config.toml
arch = "transformer"
model = "sound classifier"
dataset = "short read English sentences (LibriTTS-R)"
train_examples = 26041
time_shift_ms = 100
n_mels = 40
hop_length = 160
input = "log_mel"
spec_augment = false
win_length = 512
targets = ["voice"]
num_classes = 2
norm = "layernorm"
norm_position = "pre"
activation = "gelu"
mlp_ratio = 4
head_dim = 32
fused_qkv = false
bias = "all"
qk_norm = true
layer_scale_init = 1.0
parallel_block = false
inner_norm = false
subsampling = 4
layers = 12
width = 256
positions = "learned"
pooling = "class_token"
label_smoothing = 0.2
loss = "cross_entropy"
head_dropout = 0.2
init = "torch_default"
residual_init = "none"
optimizer = "soap"
beta2 = 0.99
lr = 0.0023
beta1 = 0.95
shampoo_beta = 0.99
eps = 1e-08
precondition_frequency = 20
max_precond_dim = 1536
one_sided = true
adamw_lr_other_params = 0.00071
steps = 3900
batch_size = 64
epochs = 9.6
lr_schedule = "step"
warmup_steps = 110
weight_decay = 0.1
adamw_weight_decay_other_params = 0.05
Rows from block 9 of a small sound classifier, named by matrix and row number. Rows with one number belong to one neuron. Each number is 200 + 20 x the weight over its row's rms, rounded and kept within 0 to 999. All counts start at 0. After the name is the row's rms in percent of the matrix's.
After each neuron's rows are labels from the 100 clips, of 14976, where the neuron reaches its highest value: "loudest" is the band of the loudest frequency at the time of the peak. Only what is clearly more common there than usual is listed. The data: short read English sentences (LibriTTS-R). In brackets: how many of the 100.
# fc1: MLP up (model.blocks.9.mlp.fc1.weight, 1024x256), inputs 0-127
# fc2: MLP down (model.blocks.9.mlp.fc2.weight, 256x1024, transposed), outputs 0-127

fc1.509,107,176,190,191,179,193,229,162,180,224,229,177,203,191,201,223,222,213,206,213,206,200,161,203,205,208,182,207,212,197,215,216,168,214,211,210,222,213,152,240,216,243,204,141,184,156,189,198,184,219,176,188,206,228,173,198,174,199,190,201,178,181,181,225,159,210,179,216,189,200,186,200,169,214,199,199,206,180,209,221,195,201,208,224,234,218,206,231,176,206,211,196,193,196,195,200,257,230,196,203,183,187,208,227,220,198,208,184,259,216,177,221,174,190,168,181,184,207,218,226,218,226,199,239,225,196,210,191,164
fc2.509,101,223,171,197,245,213,166,226,196,191,164,183,193,219,181,189,161,226,163,187,197,201,201,201,212,233,239,217,150,241,210,186,184,162,210,216,196,212,231,205,204,203,179,188,204,226,199,189,178,186,192,183,205,175,203,180,185,199,192,147,215,185,196,181,221,194,210,203,208,185,196,208,219,194,192,232,218,218,201,185,190,196,142,213,216,208,219,174,216,241,222,213,193,200,181,197,187,167,190,245,172,196,216,197,184,173,215,230,137,230,214,152,215,194,210,209,215,226,219,152,173,202,216,178,189,203,222,207,213
loudest: 4000 to 8000 Hz (31)

fc1.461,092,180,207,225,142,213,174,156,205,190,191,224,189,184,187,207,181,212,194,250,177,204,185,208,211,235,192,184,189,205,210,213,238,212,221,160,188,209,181,252,217,210,214,201,222,179,204,189,226,216,187,188,193,166,242,203,158,191,207,201,196,211,196,221,201,209,213,181,196,199,176,169,221,192,195,209,218,211,170,208,192,162,227,185,200,213,226,206,204,193,197,193,206,182,222,218,234,195,189,188,178,192,187,179,179,229,211,194,223,244,162,209,180,201,214,162,245,190,235,223,178,208,189,216,192,212,181,194,202
fc2.461,077,207,188,182,196,203,187,222,204,201,206,205,230,200,206,214,202,190,176,161,216,198,198,190,237,221,200,192,188,190,203,208,215,189,194,226,209,201,185,170,184,135,192,205,239,208,183,197,188,236,173,190,205,226,196,203,228,199,206,183,194,210,203,166,202,173,225,208,200,200,205,223,211,197,180,207,201,187,201,206,186,207,227,246,196,199,221,250,188,179,225,199,188,197,180,205,168,166,193,200,177,223,191,195,192,208,200,184,213,202,195,154,193,209,204,174,157,187,201,188,198,177,204,178,191,207,174,177,168
loudest: 250 to 500 Hz (31)

fc1.426,101,204,193,187,198,173,191,205,205,188,200,196,163,182,218,222,216,196,202,223,193,244,175,177,168,211,210,166,195,231,193,218,218,186,185,204,240,244,152,222,210,243,165,160,192,194,218,203,195,180,171,193,169,221,171,193,168,214,224,178,188,194,192,207,181,225,194,192,219,210,218,160,209,201,186,191,213,185,228,214,215,188,188,204,206,201,205,215,199,180,198,202,186,215,224,199,225,235,208,208,191,160,241,195,220,223,168,167,216,198,190,234,163,205,204,206,205,191,182,239,173,204,195,230,215,211,179,162,222
fc2.426,121,211,208,205,254,225,157,207,227,198,212,184,196,214,183,193,167,237,192,183,208,237,198,196,215,216,223,209,168,209,203,212,200,132,214,192,186,196,199,212,215,222,186,193,189,194,219,208,183,170,180,193,211,183,189,186,179,168,187,167,210,202,191,215,205,194,213,215,207,201,184,199,209,208,212,207,218,215,202,172,191,181,120,225,227,212,214,193,188,235,207,212,219,198,179,182,229,175,207,210,153,212,211,191,177,204,238,216,130,226,235,175,218,224,208,200,207,201,211,173,201,219,208,164,197,210,220,192,215
loudest: 4000 to 8000 Hz (25)

fc1.466,092,179,166,212,175,222,201,177,204,211,197,199,183,238,249,225,188,228,205,220,163,214,213,203,194,210,220,184,215,161,184,217,237,211,213,202,173,205,180,222,223,246,206,190,212,214,208,211,193,180,201,179,182,205,237,199,193,201,191,182,185,195,219,203,223,208,228,222,190,185,210,154,179,205,173,185,187,192,183,213,216,182,231,172,201,214,209,174,227,184,221,192,199,180,221,206,204,175,232,219,183,189,187,164,178,211,218,191,194,223,192,238,191,205,186,166,200,236,164,221,195,189,168,180,200,211,182,204,205
fc2.466,097,194,191,202,213,193,201,248,195,199,189,209,201,188,175,195,222,193,208,140,214,188,203,179,213,207,198,208,165,204,200,214,205,191,201,229,195,206,218,169,170,161,171,219,216,215,187,217,174,243,205,210,198,205,179,188,221,176,172,218,189,194,202,196,178,185,191,178,211,214,188,215,187,225,219,207,210,208,184,160,171,188,224,234,186,201,196,206,187,202,207,211,183,222,187,220,229,192,191,225,190,190,217,211,215,146,191,190,216,216,206,184,195,208,215,184,202,200,219,184,215,199,208,211,194,181,218,195,169
loudest: 250 to 500 Hz (36)

fc1.339,094,180,202,174,185,182,215,200,193,229,185,211,195,203,186,221,195,172,217,222,204,195,206,192,167,185,188,187,198,216,225,165,216,232,211,195,179,193,214,195,169,151,199,203,175,208,165,184,211,199,212,181,221,228,157,175,186,198,182,208,180,217,176,178,214,189,212,180,184,227,209,221,199,214,236,202,214,227,219,225,218,188,244,211,231,180,193,175,205,169,214,220,201,146,193,223,186,236,198,175,220,195,201,180,131,182,213,208,185,184,201,194,226,203,207,223,202,199,214,203,194,170,206,232,214,195,202,210,181
fc2.339,086,215,237,223,170,205,196,199,195,214,208,209,199,214,265,209,206,211,235,243,205,194,205,204,193,197,180,196,218,191,225,180,179,212,173,201,209,190,194,222,227,210,206,190,192,193,231,232,232,154,207,188,197,209,241,212,182,189,214,189,219,199,185,200,187,212,216,203,210,204,192,205,172,222,193,212,204,208,218,223,223,226,221,188,209,226,196,197,222,173,198,200,234,194,226,217,197,200,191,202,253,217,168,219,223,192,242,222,224,198,184,220,185,214,165,192,177,201,184,201,232,204,186,195,180,188,201,199,190
loudest: 250 to 500 Hz (30)

fc1.614,097,194,202,183,209,216,200,171,214,213,189,211,194,235,243,221,182,194,177,235,215,220,207,202,175,218,199,204,182,183,181,191,226,203,242,161,185,198,254,180,202,169,206,213,183,156,221,215,218,165,170,244,190,191,227,200,202,182,191,213,204,167,170,189,164,222,173,203,202,227,174,209,200,188,198,210,225,175,183,224,213,188,229,188,199,196,200,187,191,171,199,226,209,153,232,203,191,213,209,187,206,202,192,171,163,189,182,164,195,199,186,218,221,171,188,198,231,209,197,189,187,195,167,184,214,211,196,201,228
fc2.614,084,211,230,175,172,178,197,221,205,185,179,203,219,182,177,200,176,187,213,219,201,196,208,217,208,202,175,176,218,196,243,212,187,226,166,202,205,202,132,164,212,203,194,202,210,219,191,196,189,227,213,199,197,179,198,210,200,221,248,173,206,215,220,196,205,177,248,160,186,205,170,201,183,198,167,205,218,187,199,194,192,172,217,190,214,223,205,200,209,200,207,188,185,204,225,206,187,200,175,198,201,205,190,195,219,216,210,209,244,180,187,162,209,214,212,212,191,187,201,209,209,200,240,213,190,199,187,190,157
loudest: 250 to 500 Hz (39)

fc1.427,108,190,209,219,188,196,209,152,215,207,231,192,219,192,222,218,247,207,206,231,198,231,190,154,226,202,206,181,203,220,194,222,194,239,211,193,218,238,145,232,197,265,191,185,203,182,230,174,206,186,200,193,198,228,170,184,201,226,206,217,186,186,203,209,198,237,186,184,206,217,190,179,183,217,184,205,221,212,236,210,179,201,210,193,225,227,204,221,177,195,193,161,212,217,188,199,231,243,186,181,185,198,213,213,198,187,187,215,248,211,203,194,178,194,197,204,206,196,202,221,207,195,205,224,221,196,206,182,143
fc2.427,103,233,171,207,236,234,169,236,206,184,165,172,188,235,182,206,145,211,164,210,201,204,191,232,193,239,212,206,161,239,218,186,178,160,207,231,185,205,222,198,224,203,189,181,205,207,205,206,186,201,188,181,219,189,189,181,210,205,198,175,237,185,210,202,216,179,205,230,213,178,193,220,229,196,216,237,231,221,192,171,190,167,149,211,196,212,207,190,198,232,217,214,226,210,195,191,191,183,204,238,188,194,203,198,184,185,219,214,135,222,206,165,220,177,201,209,193,217,218,175,189,207,199,189,207,195,194,203,230
loudest: 4000 to 8000 Hz (40)

fc1.179,116,218,200,198,187,193,189,194,216,174,226,188,193,172,210,207,198,234,204,216,202,258,188,197,188,214,167,190,190,207,202,190,195,193,199,206,244,232,146,218,219,253,173,195,196,206,208,174,192,185,193,183,200,218,188,183,185,213,219,202,192,207,213,243,167,197,199,196,225,190,194,166,202,210,177,207,207,202,217,199,214,176,163,202,197,225,194,195,185,171,194,200,197,226,211,207,205,180,217,216,183,184,220,192,201,198,175,197,221,194,171,226,186,199,212,208,211,210,164,236,181,217,193,205,202,194,175,185,207
fc2.179,123,212,211,176,258,223,165,205,233,204,204,187,194,211,175,205,179,228,192,181,202,224,200,191,208,224,221,200,154,229,209,223,187,138,205,197,184,210,208,221,208,205,190,190,192,196,212,223,176,175,172,188,199,188,170,169,188,166,186,163,200,184,198,195,192,195,215,207,220,202,190,217,200,209,196,198,228,199,200,182,201,183,122,231,227,208,214,199,193,220,214,205,206,196,173,194,263,204,197,221,147,204,200,181,190,211,212,205,122,208,238,175,213,220,212,195,205,185,205,188,192,220,203,185,199,206,231,193,228
loudest: 4000 to 8000 Hz (33); 2000 to 4000 Hz (27)

fc1.117,103,175,188,198,173,200,232,183,176,221,218,169,177,220,200,214,229,223,183,222,207,227,175,197,209,208,187,178,195,206,179,209,168,240,193,206,213,206,149,231,184,273,205,159,184,194,224,190,215,191,213,190,218,223,221,213,179,243,194,208,173,185,202,216,196,219,212,208,210,205,181,159,203,184,184,180,224,189,201,218,195,206,199,183,213,205,191,212,188,176,193,187,205,205,208,231,229,218,204,206,206,202,211,206,230,208,173,205,222,205,184,188,160,188,196,219,213,207,198,218,203,183,169,219,188,196,189,184,183
fc2.117,105,221,186,197,252,209,149,233,199,202,172,174,195,203,187,217,175,235,178,186,198,211,197,211,194,227,230,208,159,232,213,202,207,152,210,218,209,205,210,196,227,202,183,206,196,219,207,212,174,190,193,195,209,195,164,172,187,204,200,170,215,179,202,177,191,194,216,217,217,176,206,220,206,209,215,225,214,214,205,176,191,200,142,224,226,208,213,191,209,247,214,221,211,203,198,192,224,182,206,211,156,210,199,197,194,192,200,196,123,229,225,163,219,203,215,200,191,214,206,184,206,225,195,184,197,188,223,218,223
loudest: 250 to 500 Hz (32)

fc1.642,117,206,216,243,205,201,199,221,186,196,189,195,191,239,206,226,195,145,225,246,227,209,201,182,208,181,199,187,178,170,199,169,217,210,238,187,227,180,211,233,192,237,176,191,185,171,224,201,195,162,204,193,227,194,211,225,211,202,214,222,199,192,204,214,190,186,187,192,211,208,198,213,202,202,190,227,207,198,199,200,231,193,210,219,196,236,208,206,180,187,215,206,187,158,189,202,135,220,182,178,218,198,213,197,171,196,218,167,209,200,194,190,219,185,228,240,206,215,196,173,236,187,184,226,207,178,229,204,220
fc2.642,107,203,192,168,164,184,223,141,164,213,202,224,201,171,226,194,198,212,194,194,203,194,196,200,203,170,230,199,239,182,222,217,180,266,204,190,225,202,197,226,222,170,213,225,222,205,217,199,208,181,187,229,199,229,197,185,193,226,212,211,210,221,175,192,228,190,201,190,207,191,193,180,183,203,189,216,196,210,195,219,187,198,254,163,184,213,196,184,214,198,190,180,189,218,218,205,215,206,180,212,234,208,176,194,211,176,210,207,228,191,162,227,206,218,209,180,212,210,199,234,208,198,194,186,152,208,213,185,192
loudest: 250 to 500 Hz (31)

fc1.374,103,170,219,184,197,196,212,202,184,208,211,206,208,177,185,256,194,199,223,217,229,205,208,179,182,187,191,205,230,190,207,227,201,210,221,171,206,197,208,217,199,199,185,209,132,193,189,199,212,195,177,215,203,211,154,196,187,189,235,185,176,187,219,213,189,210,196,228,219,205,199,226,225,230,199,207,227,185,212,229,210,192,239,204,254,183,206,196,198,180,194,189,211,192,188,186,245,219,196,183,224,199,234,192,223,210,225,165,223,176,179,207,179,200,192,178,224,200,235,208,217,216,215,206,208,198,185,149,158
fc2.374,092,216,169,202,215,216,172,200,220,189,159,189,185,236,206,188,218,198,137,190,184,219,197,210,222,215,202,187,156,249,218,201,199,155,180,240,201,184,193,172,185,219,196,166,223,188,189,194,207,188,190,152,195,187,230,209,184,192,181,174,188,226,190,184,195,177,206,192,194,199,215,176,200,187,204,233,188,185,225,184,190,207,132,245,194,219,247,199,196,229,220,221,190,203,169,221,184,157,232,243,167,217,207,186,181,193,216,242,180,236,216,189,196,204,208,192,197,194,206,147,189,200,203,167,182,212,223,196,204
loudest: 250 to 500 Hz (32)