A small sound classifier, trained from scratch: activation gelu.
Rows from block 6 of a small sound classifier, named by matrix and row number. Rows with one number belong to one neuron. Each number is 50 + 10 x the weight over its row's rms, rounded and kept within 0 to 99. All counts start at 0.
After each neuron's rows are labels from the 100 clips, of 14976, where the neuron reaches its highest value: "top examples" is what is common among them; "loudest band" is the band of the loudest frequency at the time of the peak. Only what is clearly more common there than usual is listed. The data: short read English sentences (LibriTTS-R).
# fc1: MLP up (model.blocks.6.mlp.fc1.weight, 1024x256), inputs 86-171
# fc2: MLP down (model.blocks.6.mlp.fc2.weight, 256x1024, transposed), outputs 86-171

fc1.248:41 47 53 47 43 52 47 39 55 66 44 54 63 49 41 63 47 42 50 35 54 40 47 66 58 58 75 50 65 69 51 32 56 60 45 49 39 42 58 48 44 53 54 51 55 53 52 55 53 27 71 66 62 48 50 36 68 60 56 37 63 32 35 45 38 31 43 56 53 56 57 37 36 57 35 57 37 42 62 57 34 47 51 51 59 42
fc2.248:66 41 47 50 61 50 42 56 54 56 55 48 36 46 59 49 36 51 36 47 55 71 55 51 63 60 51 57 43 65 63 61 37 54 48 55 53 51 55 61 58 54 36 47 64 56 44 54 58 49 38 45 44 56 66 42 27 63 50 71 48 61 48 63 48 42 58 99 47 41 31 46 45 37 51 41 41 62 42 61 32 60 51 45 36 55
top examples: voice: female
loudest band: 250 to 500 Hz

fc1.312:40 59 35 56 55 50 44 44 52 51 42 58 48 57 58 48 33 59 49 43 41 58 49 67 50 65 51 63 57 72 49 46 42 37 39 47 45 61 71 47 50 45 65 58 64 42 60 45 50 27 72 61 61 46 47 33 68 60 53 59 45 27 38 45 32 36 51 79 54 68 59 49 40 60 57 38 45 51 39 76 42 40 37 55 41 43
fc2.312:64 42 56 43 37 45 59 57 48 40 37 49 49 35 54 35 51 49 57 38 54 66 44 41 47 46 49 53 36 46 58 54 45 58 66 43 46 53 47 36 55 27 33 52 39 56 34 55 52 51 36 53 47 42 53 45 37 41 51 48 49 66 58 63 42 56 52 97 37 43 61 61 52 44 39 56 52 56 63 59 55 60 69 44 60 52
top examples: voice: male
loudest band: 250 to 500 Hz

fc1.129:64 38 54 56 48 39 61 46 57 47 42 51 65 52 40 56 45 64 54 52 41 46 59 45 51 46 50 50 29 53 50 49 57 49 37 59 51 55 48 36 38 48 34 51 48 46 49 60 54 51 48 49 47 56 38 38 57 56 64 52 38 52 40 69 55 43 58 44 43 61 54 33 66 47 56 41 58 51 36 53 32 48 41 46 33 36
fc2.129:40 48 58 38 42 52 58 64 49 55 31 46 46 02 52 41 58 40 45 63 46 32 53 56 28 55 41 47 49 42 51 55 49 48 70 46 41 57 49 61 48 34 37 51 43 55 37 54 39 46 51 58 36 56 40 51 47 46 56 41 40 47 51 40 58 64 58 72 51 51 70 50 40 48 32 40 59 53 61 45 50 54 56 39 56 46
top examples: voice: male
loudest band: 500 to 1000 Hz; 250 to 500 Hz

fc1.723:51 54 51 61 55 51 49 49 61 53 56 60 48 45 49 59 43 42 56 49 53 50 55 59 61 47 67 62 72 53 48 49 71 60 46 46 42 42 62 58 56 47 42 66 47 63 53 56 54 34 66 47 65 45 57 39 50 45 48 41 55 37 46 44 46 28 37 60 54 57 60 54 45 55 49 49 53 34 61 59 34 52 63 42 59 52
fc2.723:60 34 46 37 50 58 45 58 49 68 57 48 48 44 54 48 38 51 31 44 52 78 46 41 54 55 36 59 46 52 61 61 39 49 55 52 60 44 58 57 46 45 36 45 50 49 40 53 56 46 38 45 44 52 59 43 38 57 49 67 51 67 51 60 33 44 52 99 52 42 35 38 47 41 53 44 51 57 52 53 47 48 46 48 28 52
top examples: voice: male
loudest band: 250 to 500 Hz

fc1.231:57 41 49 68 55 58 52 62 41 62 52 61 34 62 46 31 56 41 45 51 66 57 58 66 47 52 60 46 44 57 52 38 50 58 57 48 32 42 49 59 64 48 46 61 49 54 47 59 42 41 55 53 60 63 49 41 57 50 51 40 51 52 36 48 42 39 50 56 60 51 42 46 75 42 37 58 20 30 61 46 43 50 61 53 44 57
fc2.231:40 40 47 53 43 36 64 54 55 37 48 40 66 53 63 52 55 48 54 59 43 36 52 48 41 40 58 45 51 44 50 47 62 46 51 56 60 45 66 50 60 57 38 57 54 56 55 45 58 58 45 49 43 42 51 37 63 59 60 45 74 59 57 61 55 58 50 61 42 72 64 57 43 62 69 54 63 50 41 49 56 52 58 57 36 49
top examples: voice: female
loudest band: 2000 to 4000 Hz

fc1.516:48 57 50 62 52 53 54 46 65 59 56 68 55 58 54 59 45 56 34 55 58 45 43 53 56 66 74 50 54 63 61 49 64 44 54 59 47 54 64 60 56 51 43 61 55 54 49 63 65 32 52 62 75 50 47 29 56 55 56 42 55 39 41 36 33 46 63 65 57 48 56 42 69 58 40 69 48 39 60 59 34 42 49 49 54 48
fc2.516:66 39 49 52 53 54 42 63 53 54 48 48 45 41 54 47 41 53 33 49 53 75 53 48 63 46 51 58 37 62 55 65 28 42 50 62 56 42 62 60 52 56 38 43 56 52 39 47 57 56 45 28 26 52 62 38 34 62 57 72 51 56 54 69 61 37 58 96 46 54 29 50 41 39 47 36 44 61 40 48 37 64 63 39 46 60
top examples: voice: female
loudest band: 250 to 500 Hz

fc1.575:33 57 46 55 43 51 57 37 53 53 60 52 55 58 42 61 42 44 38 44 52 47 47 54 54 59 64 66 62 63 48 35 50 57 38 54 42 34 64 64 57 52 65 49 56 61 42 67 59 38 54 60 67 47 54 45 63 67 46 57 59 29 34 43 44 23 44 54 51 52 54 45 44 44 45 58 51 46 53 55 28 37 42 37 59 37
fc2.575:68 37 27 43 42 61 36 57 44 47 49 49 47 38 63 48 40 52 33 50 61 50 54 42 60 37 45 52 36 59 68 62 35 56 51 56 57 46 56 40 57 49 21 43 52 57 40 55 51 50 36 31 36 47 49 26 36 61 57 63 56 66 55 53 44 51 55 83 51 43 41 47 42 43 34 33 46 69 49 61 53 59 53 52 36 53
top examples: voice: female
loudest band: 250 to 500 Hz

fc1.79:51 49 41 40 50 51 37 48 59 69 63 59 41 40 49 58 35 59 64 46 45 70 53 51 54 44 48 60 49 53 54 39 71 47 51 51 60 38 50 47 43 52 44 63 35 67 72 50 58 33 38 33 81 51 55 54 42 55 56 57 52 34 38 54 28 41 60 38 45 56 44 47 43 48 57 59 29 52 32 65 45 53 64 37 47 43
fc2.79:44 58 66 48 62 45 50 59 49 42 29 50 67 30 50 60 49 42 37 52 60 27 66 48 33 58 43 64 41 51 47 64 45 55 47 51 41 49 50 64 50 60 32 45 48 34 38 64 53 49 61 60 25 53 37 64 46 44 48 54 44 52 49 42 62 53 53 46 53 45 76 48 54 44 52 42 51 51 46 52 39 41 36 33 39 50
top examples: voice: female
loudest band: 2000 to 4000 Hz; 4000 to 8000 Hz

fc1.605:43 51 47 44 52 44 38 44 50 67 61 54 52 32 39 54 40 65 51 45 59 59 48 64 58 48 54 59 47 42 54 35 43 47 51 46 63 51 53 47 57 48 44 66 53 72 78 42 44 26 37 44 90 37 46 49 51 48 51 53 38 52 41 46 40 34 65 39 37 48 48 48 38 45 54 49 50 48 32 52 47 50 49 56 48 57
fc2.605:44 59 63 55 58 52 51 55 47 40 33 52 70 35 42 55 44 50 50 45 49 36 57 48 33 44 52 63 49 55 46 62 48 49 55 51 42 42 61 58 37 52 32 35 47 40 28 68 60 43 48 57 20 41 42 66 52 39 39 55 39 60 40 57 57 55 41 51 45 49 72 54 61 38 52 33 42 54 34 67 53 43 27 40 42 47
top examples: voice: female
loudest band: 2000 to 4000 Hz; 4000 to 8000 Hz

fc1.688:59 45 49 55 44 42 69 45 56 50 45 53 60 46 47 45 53 61 41 55 53 52 44 55 44 42 63 53 67 63 44 49 55 50 50 53 43 49 56 63 68 52 34 63 45 57 70 65 40 31 65 54 48 58 62 37 48 48 45 57 51 31 43 50 46 28 57 48 58 72 59 45 61 54 43 56 46 44 47 60 35 52 59 43 37 41
fc2.688:63 52 33 45 47 67 41 54 49 70 70 45 60 43 63 38 46 47 27 41 47 50 57 57 45 53 60 44 56 52 55 63 58 58 56 54 46 53 49 45 62 36 40 47 58 54 36 55 46 46 40 44 44 47 42 38 57 47 56 69 58 64 49 60 44 51 47 90 52 39 35 52 39 38 30 25 53 67 53 56 53 57 41 44 44 62
top examples: voice: male
loudest band: 500 to 1000 Hz

fc1.173:47 51 44 55 48 52 55 50 62 50 54 48 58 41 31 52 47 49 37 41 68 43 53 58 48 56 65 65 46 55 52 45 49 43 42 35 43 35 63 55 57 58 60 54 51 54 59 49 53 31 70 67 56 51 52 47 66 53 48 59 43 36 26 48 43 41 41 57 56 49 54 45 39 69 32 60 46 46 60 62 41 49 57 47 69 49
fc2.173:63 40 42 48 56 58 47 66 44 61 47 48 38 39 56 48 47 54 35 49 54 61 50 39 51 55 53 56 43 66 64 56 46 55 49 62 62 46 62 41 60 44 26 44 59 57 41 45 64 46 31 39 45 57 63 25 34 57 54 62 52 67 58 69 50 52 59 99 47 41 36 46 37 37 52 33 40 56 43 50 49 47 58 48 34 65
top examples: voice: female
loudest band: 250 to 500 Hz

fc1.594:61 37 40 57 42 37 52 50 67 43 53 40 46 59 42 57 45 68 33 48 45 51 43 61 62 55 74 55 54 66 57 52 56 50 49 35 47 55 56 60 45 38 35 56 51 64 63 67 50 32 65 57 42 42 41 35 58 43 51 53 53 49 48 52 50 41 37 48 60 53 48 58 63 60 51 42 36 54 59 71 42 41 48 34 46 46
fc2.594:61 68 53 51 47 55 61 68 53 62 48 45 43 43 58 34 44 39 46 48 45 62 60 27 39 51 36 46 53 36 52 47 60 46 58 73 50 47 52 36 49 43 60 47 62 42 34 57 44 50 36 56 38 50 53 64 65 49 56 57 68 64 59 65 57 63 49 45 55 60 37 63 46 41 28 52 48 64 53 43 59 43 59 55 37 55
top examples: voice: male
loudest band: 250 to 500 Hz; 500 to 1000 Hz

fc1.202:52 43 38 52 54 59 60 54 57 60 54 50 53 40 40 53 48 63 40 41 58 38 43 58 47 56 53 64 48 58 41 45 61 63 43 49 50 36 45 57 54 50 47 61 42 65 64 58 62 37 62 56 51 41 47 30 55 55 41 61 48 36 31 54 41 36 43 47 68 56 51 41 52 50 38 54 40 35 55 70 44 50 44 51 58 51
fc2.202:65 51 49 45 56 55 41 67 51 46 60 41 39 36 50 43 35 55 40 52 58 59 66 41 59 57 41 51 45 59 63 68 38 53 54 52 60 52 63 52 52 47 33 44 63 48 42 44 59 53 38 43 48 52 52 34 47 59 59 57 55 66 62 64 46 48 55 99 54 47 34 39 30 47 55 34 45 66 49 57 54 53 54 49 41 51
top examples: voice: female
loudest band: 250 to 500 Hz

fc1.213:44 45 50 63 37 41 54 35 54 62 38 50 54 36 46 42 44 39 42 30 51 52 40 56 64 49 51 51 40 60 62 39 51 63 52 42 51 49 51 55 59 46 52 57 53 63 49 57 57 37 67 66 71 43 46 32 54 51 51 63 49 43 40 47 36 30 42 55 57 49 38 32 29 54 40 50 41 35 67 61 42 35 47 41 49 37
fc2.213:65 31 41 34 57 59 49 50 49 46 41 42 23 31 50 53 39 63 38 51 54 72 55 42 50 50 41 49 48 46 64 63 41 36 53 53 54 55 62 32 54 55 46 41 52 62 42 52 54 55 32 44 48 44 60 25 36 43 60 62 56 62 54 52 41 46 60 99 56 37 42 53 39 57 59 42 47 54 52 58 54 51 50 53 44 62
top examples: voice: female
loudest band: 250 to 500 Hz

fc1.603:62 36 46 58 48 44 42 46 49 68 55 62 41 38 55 33 51 56 37 36 49 39 42 59 56 57 75 58 38 59 46 42 44 62 48 42 37 40 57 44 44 36 46 65 44 63 75 59 54 30 59 51 54 56 60 31 51 55 45 55 56 45 37 58 24 30 55 40 63 54 46 51 52 40 43 66 48 46 61 64 49 52 66 37 44 40
fc2.603:56 45 47 47 56 55 56 62 55 44 63 39 38 41 45 49 44 59 49 56 53 57 69 36 66 61 29 47 52 46 58 62 44 42 55 49 64 49 70 42 41 58 38 45 55 56 44 43 56 44 36 45 48 50 54 31 44 45 51 58 58 71 59 67 56 58 57 99 52 50 37 41 39 53 50 36 47 62 51 54 52 60 65 56 35 59
top examples: voice: female
loudest band: 4000 to 8000 Hz

fc1.694:57 43 52 44 51 53 37 44 61 66 57 59 45 54 48 45 58 47 64 58 59 53 45 40 61 60 42 61 24 40 58 55 52 64 46 71 48 50 46 43 35 38 33 36 42 58 59 34 50 59 22 36 67 42 55 55 49 64 46 57 47 53 41 68 39 52 57 51 47 45 46 38 54 38 56 69 40 53 31 53 40 52 52 55 54 46
fc2.694:49 62 52 48 59 44 62 59 45 26 30 40 54 35 37 57 44 57 42 56 55 37 65 45 38 44 42 53 54 59 37 53 41 38 56 37 38 53 42 64 48 58 63 37 55 28 55 60 63 43 62 57 14 49 36 70 52 47 41 40 55 48 48 45 59 53 34 54 51 57 74 48 35 47 54 35 46 54 43 52 46 40 37 38 38 48
top examples: voice: female
loudest band: 4000 to 8000 Hz; 2000 to 4000 Hz

fc1.735:51 40 47 65 51 52 45 38 71 64 47 62 57 40 36 61 48 46 32 32 55 47 35 51 60 63 64 69 53 68 60 35 61 56 48 49 55 52 64 43 59 44 53 53 54 65 65 68 63 38 68 63 59 48 51 40 53 55 46 61 62 37 44 46 41 41 54 53 60 51 51 39 35 67 45 54 50 36 71 59 35 43 50 43 64 40
fc2.735:61 49 44 51 50 55 40 59 50 43 52 46 33 37 51 43 36 60 40 54 56 64 62 39 70 47 48 51 45 54 65 68 30 51 47 49 64 51 67 55 56 57 33 39 56 58 39 47 55 46 31 39 41 51 55 30 30 54 53 69 52 66 59 68 51 46 60 97 54 43 34 45 31 40 49 39 42 67 44 60 47 52 59 53 36 55
top examples: voice: female
loudest band: 250 to 500 Hz

fc1.187:54 47 37 43 43 47 47 53 61 77 48 42 50 39 41 58 36 65 58 48 65 47 42 46 64 59 38 51 28 56 47 55 57 40 57 57 54 51 59 46 46 44 46 49 41 60 72 37 44 32 27 38 76 35 47 46 49 53 56 39 39 37 46 49 36 47 53 46 38 47 53 36 31 51 41 55 34 51 37 54 55 51 40 53 31 54
fc2.187:44 60 69 53 59 45 45 54 46 33 51 58 60 29 36 57 42 43 45 42 56 38 57 52 32 59 50 61 50 55 38 53 43 47 50 58 48 49 48 65 32 54 34 32 48 36 36 61 61 37 54 57 19 54 35 72 48 54 37 50 41 56 49 53 66 44 50 42 44 42 65 50 44 46 55 42 43 43 43 54 40 37 31 37 42 53
top examples: voice: female
loudest band: 2000 to 4000 Hz

fc1.273:46 47 39 65 52 36 51 36 57 40 56 52 52 51 40 59 40 51 35 33 51 51 52 58 50 46 78 63 45 66 58 42 50 47 50 34 64 43 59 55 62 58 47 61 48 57 45 72 56 36 73 63 58 45 54 35 42 63 55 44 61 38 32 62 37 28 41 42 47 59 59 48 37 50 49 51 51 42 67 57 35 47 56 56 54 53
fc2.273:69 39 42 48 47 63 48 62 49 54 41 43 28 40 55 44 34 49 36 49 54 62 59 38 68 52 48 57 42 53 69 65 30 51 54 59 55 59 57 43 57 50 35 49 64 62 46 51 49 46 29 43 34 58 53 44 37 54 52 68 51 63 55 55 52 54 64 93 49 46 26 44 35 48 34 28 40 64 48 54 39 54 50 58 35 54
top examples: voice: female
loudest band: 250 to 500 Hz

fc1.433:61 33 34 61 54 30 50 48 65 52 50 53 41 44 40 23 56 44 52 46 49 74 41 69 58 69 49 52 45 71 46 48 44 48 55 46 63 36 56 61 39 59 37 54 45 50 61 49 56 38 44 53 62 50 46 37 42 51 44 52 41 35 44 60 44 41 40 45 47 51 59 28 53 59 63 41 42 44 42 55 41 38 37 48 30 41
fc2.433:51 58 48 51 44 41 69 57 49 40 21 45 48 19 46 69 53 60 44 56 44 35 52 45 41 46 39 53 45 31 56 53 51 34 71 51 34 55 54 35 49 41 49 49 44 58 42 63 43 40 48 63 32 49 36 60 50 50 50 40 50 51 46 43 56 63 55 62 55 51 67 40 31 53 32 52 64 50 55 52 59 44 52 48 54 46
top examples: voice: female
loudest band: 4000 to 8000 Hz

fc1.510:54 42 54 49 38 54 50 46 39 67 42 59 47 57 39 30 48 58 71 54 62 59 37 58 43 45 39 48 40 51 48 53 30 38 41 53 39 44 39 51 44 21 62 67 54 47 62 40 51 54 48 66 61 57 49 39 63 50 39 52 56 48 51 45 63 42 53 57 27 49 42 55 41 53 23 54 48 58 41 51 40 54 53 41 34 53
fc2.510:51 43 37 53 55 40 39 44 38 45 47 55 58 57 68 67 62 57 36 55 46 55 48 58 39 50 47 54 56 56 47 47 62 55 49 55 50 46 73 51 47 52 57 41 38 54 56 42 63 53 43 52 51 39 51 50 54 58 46 55 45 61 50 62 45 64 57 36 56 54 75 44 65 51 66 59 59 32 44 52 63 42 57 51 56 52
top examples: voice: female
loudest band: 4000 to 8000 Hz; 2000 to 4000 Hz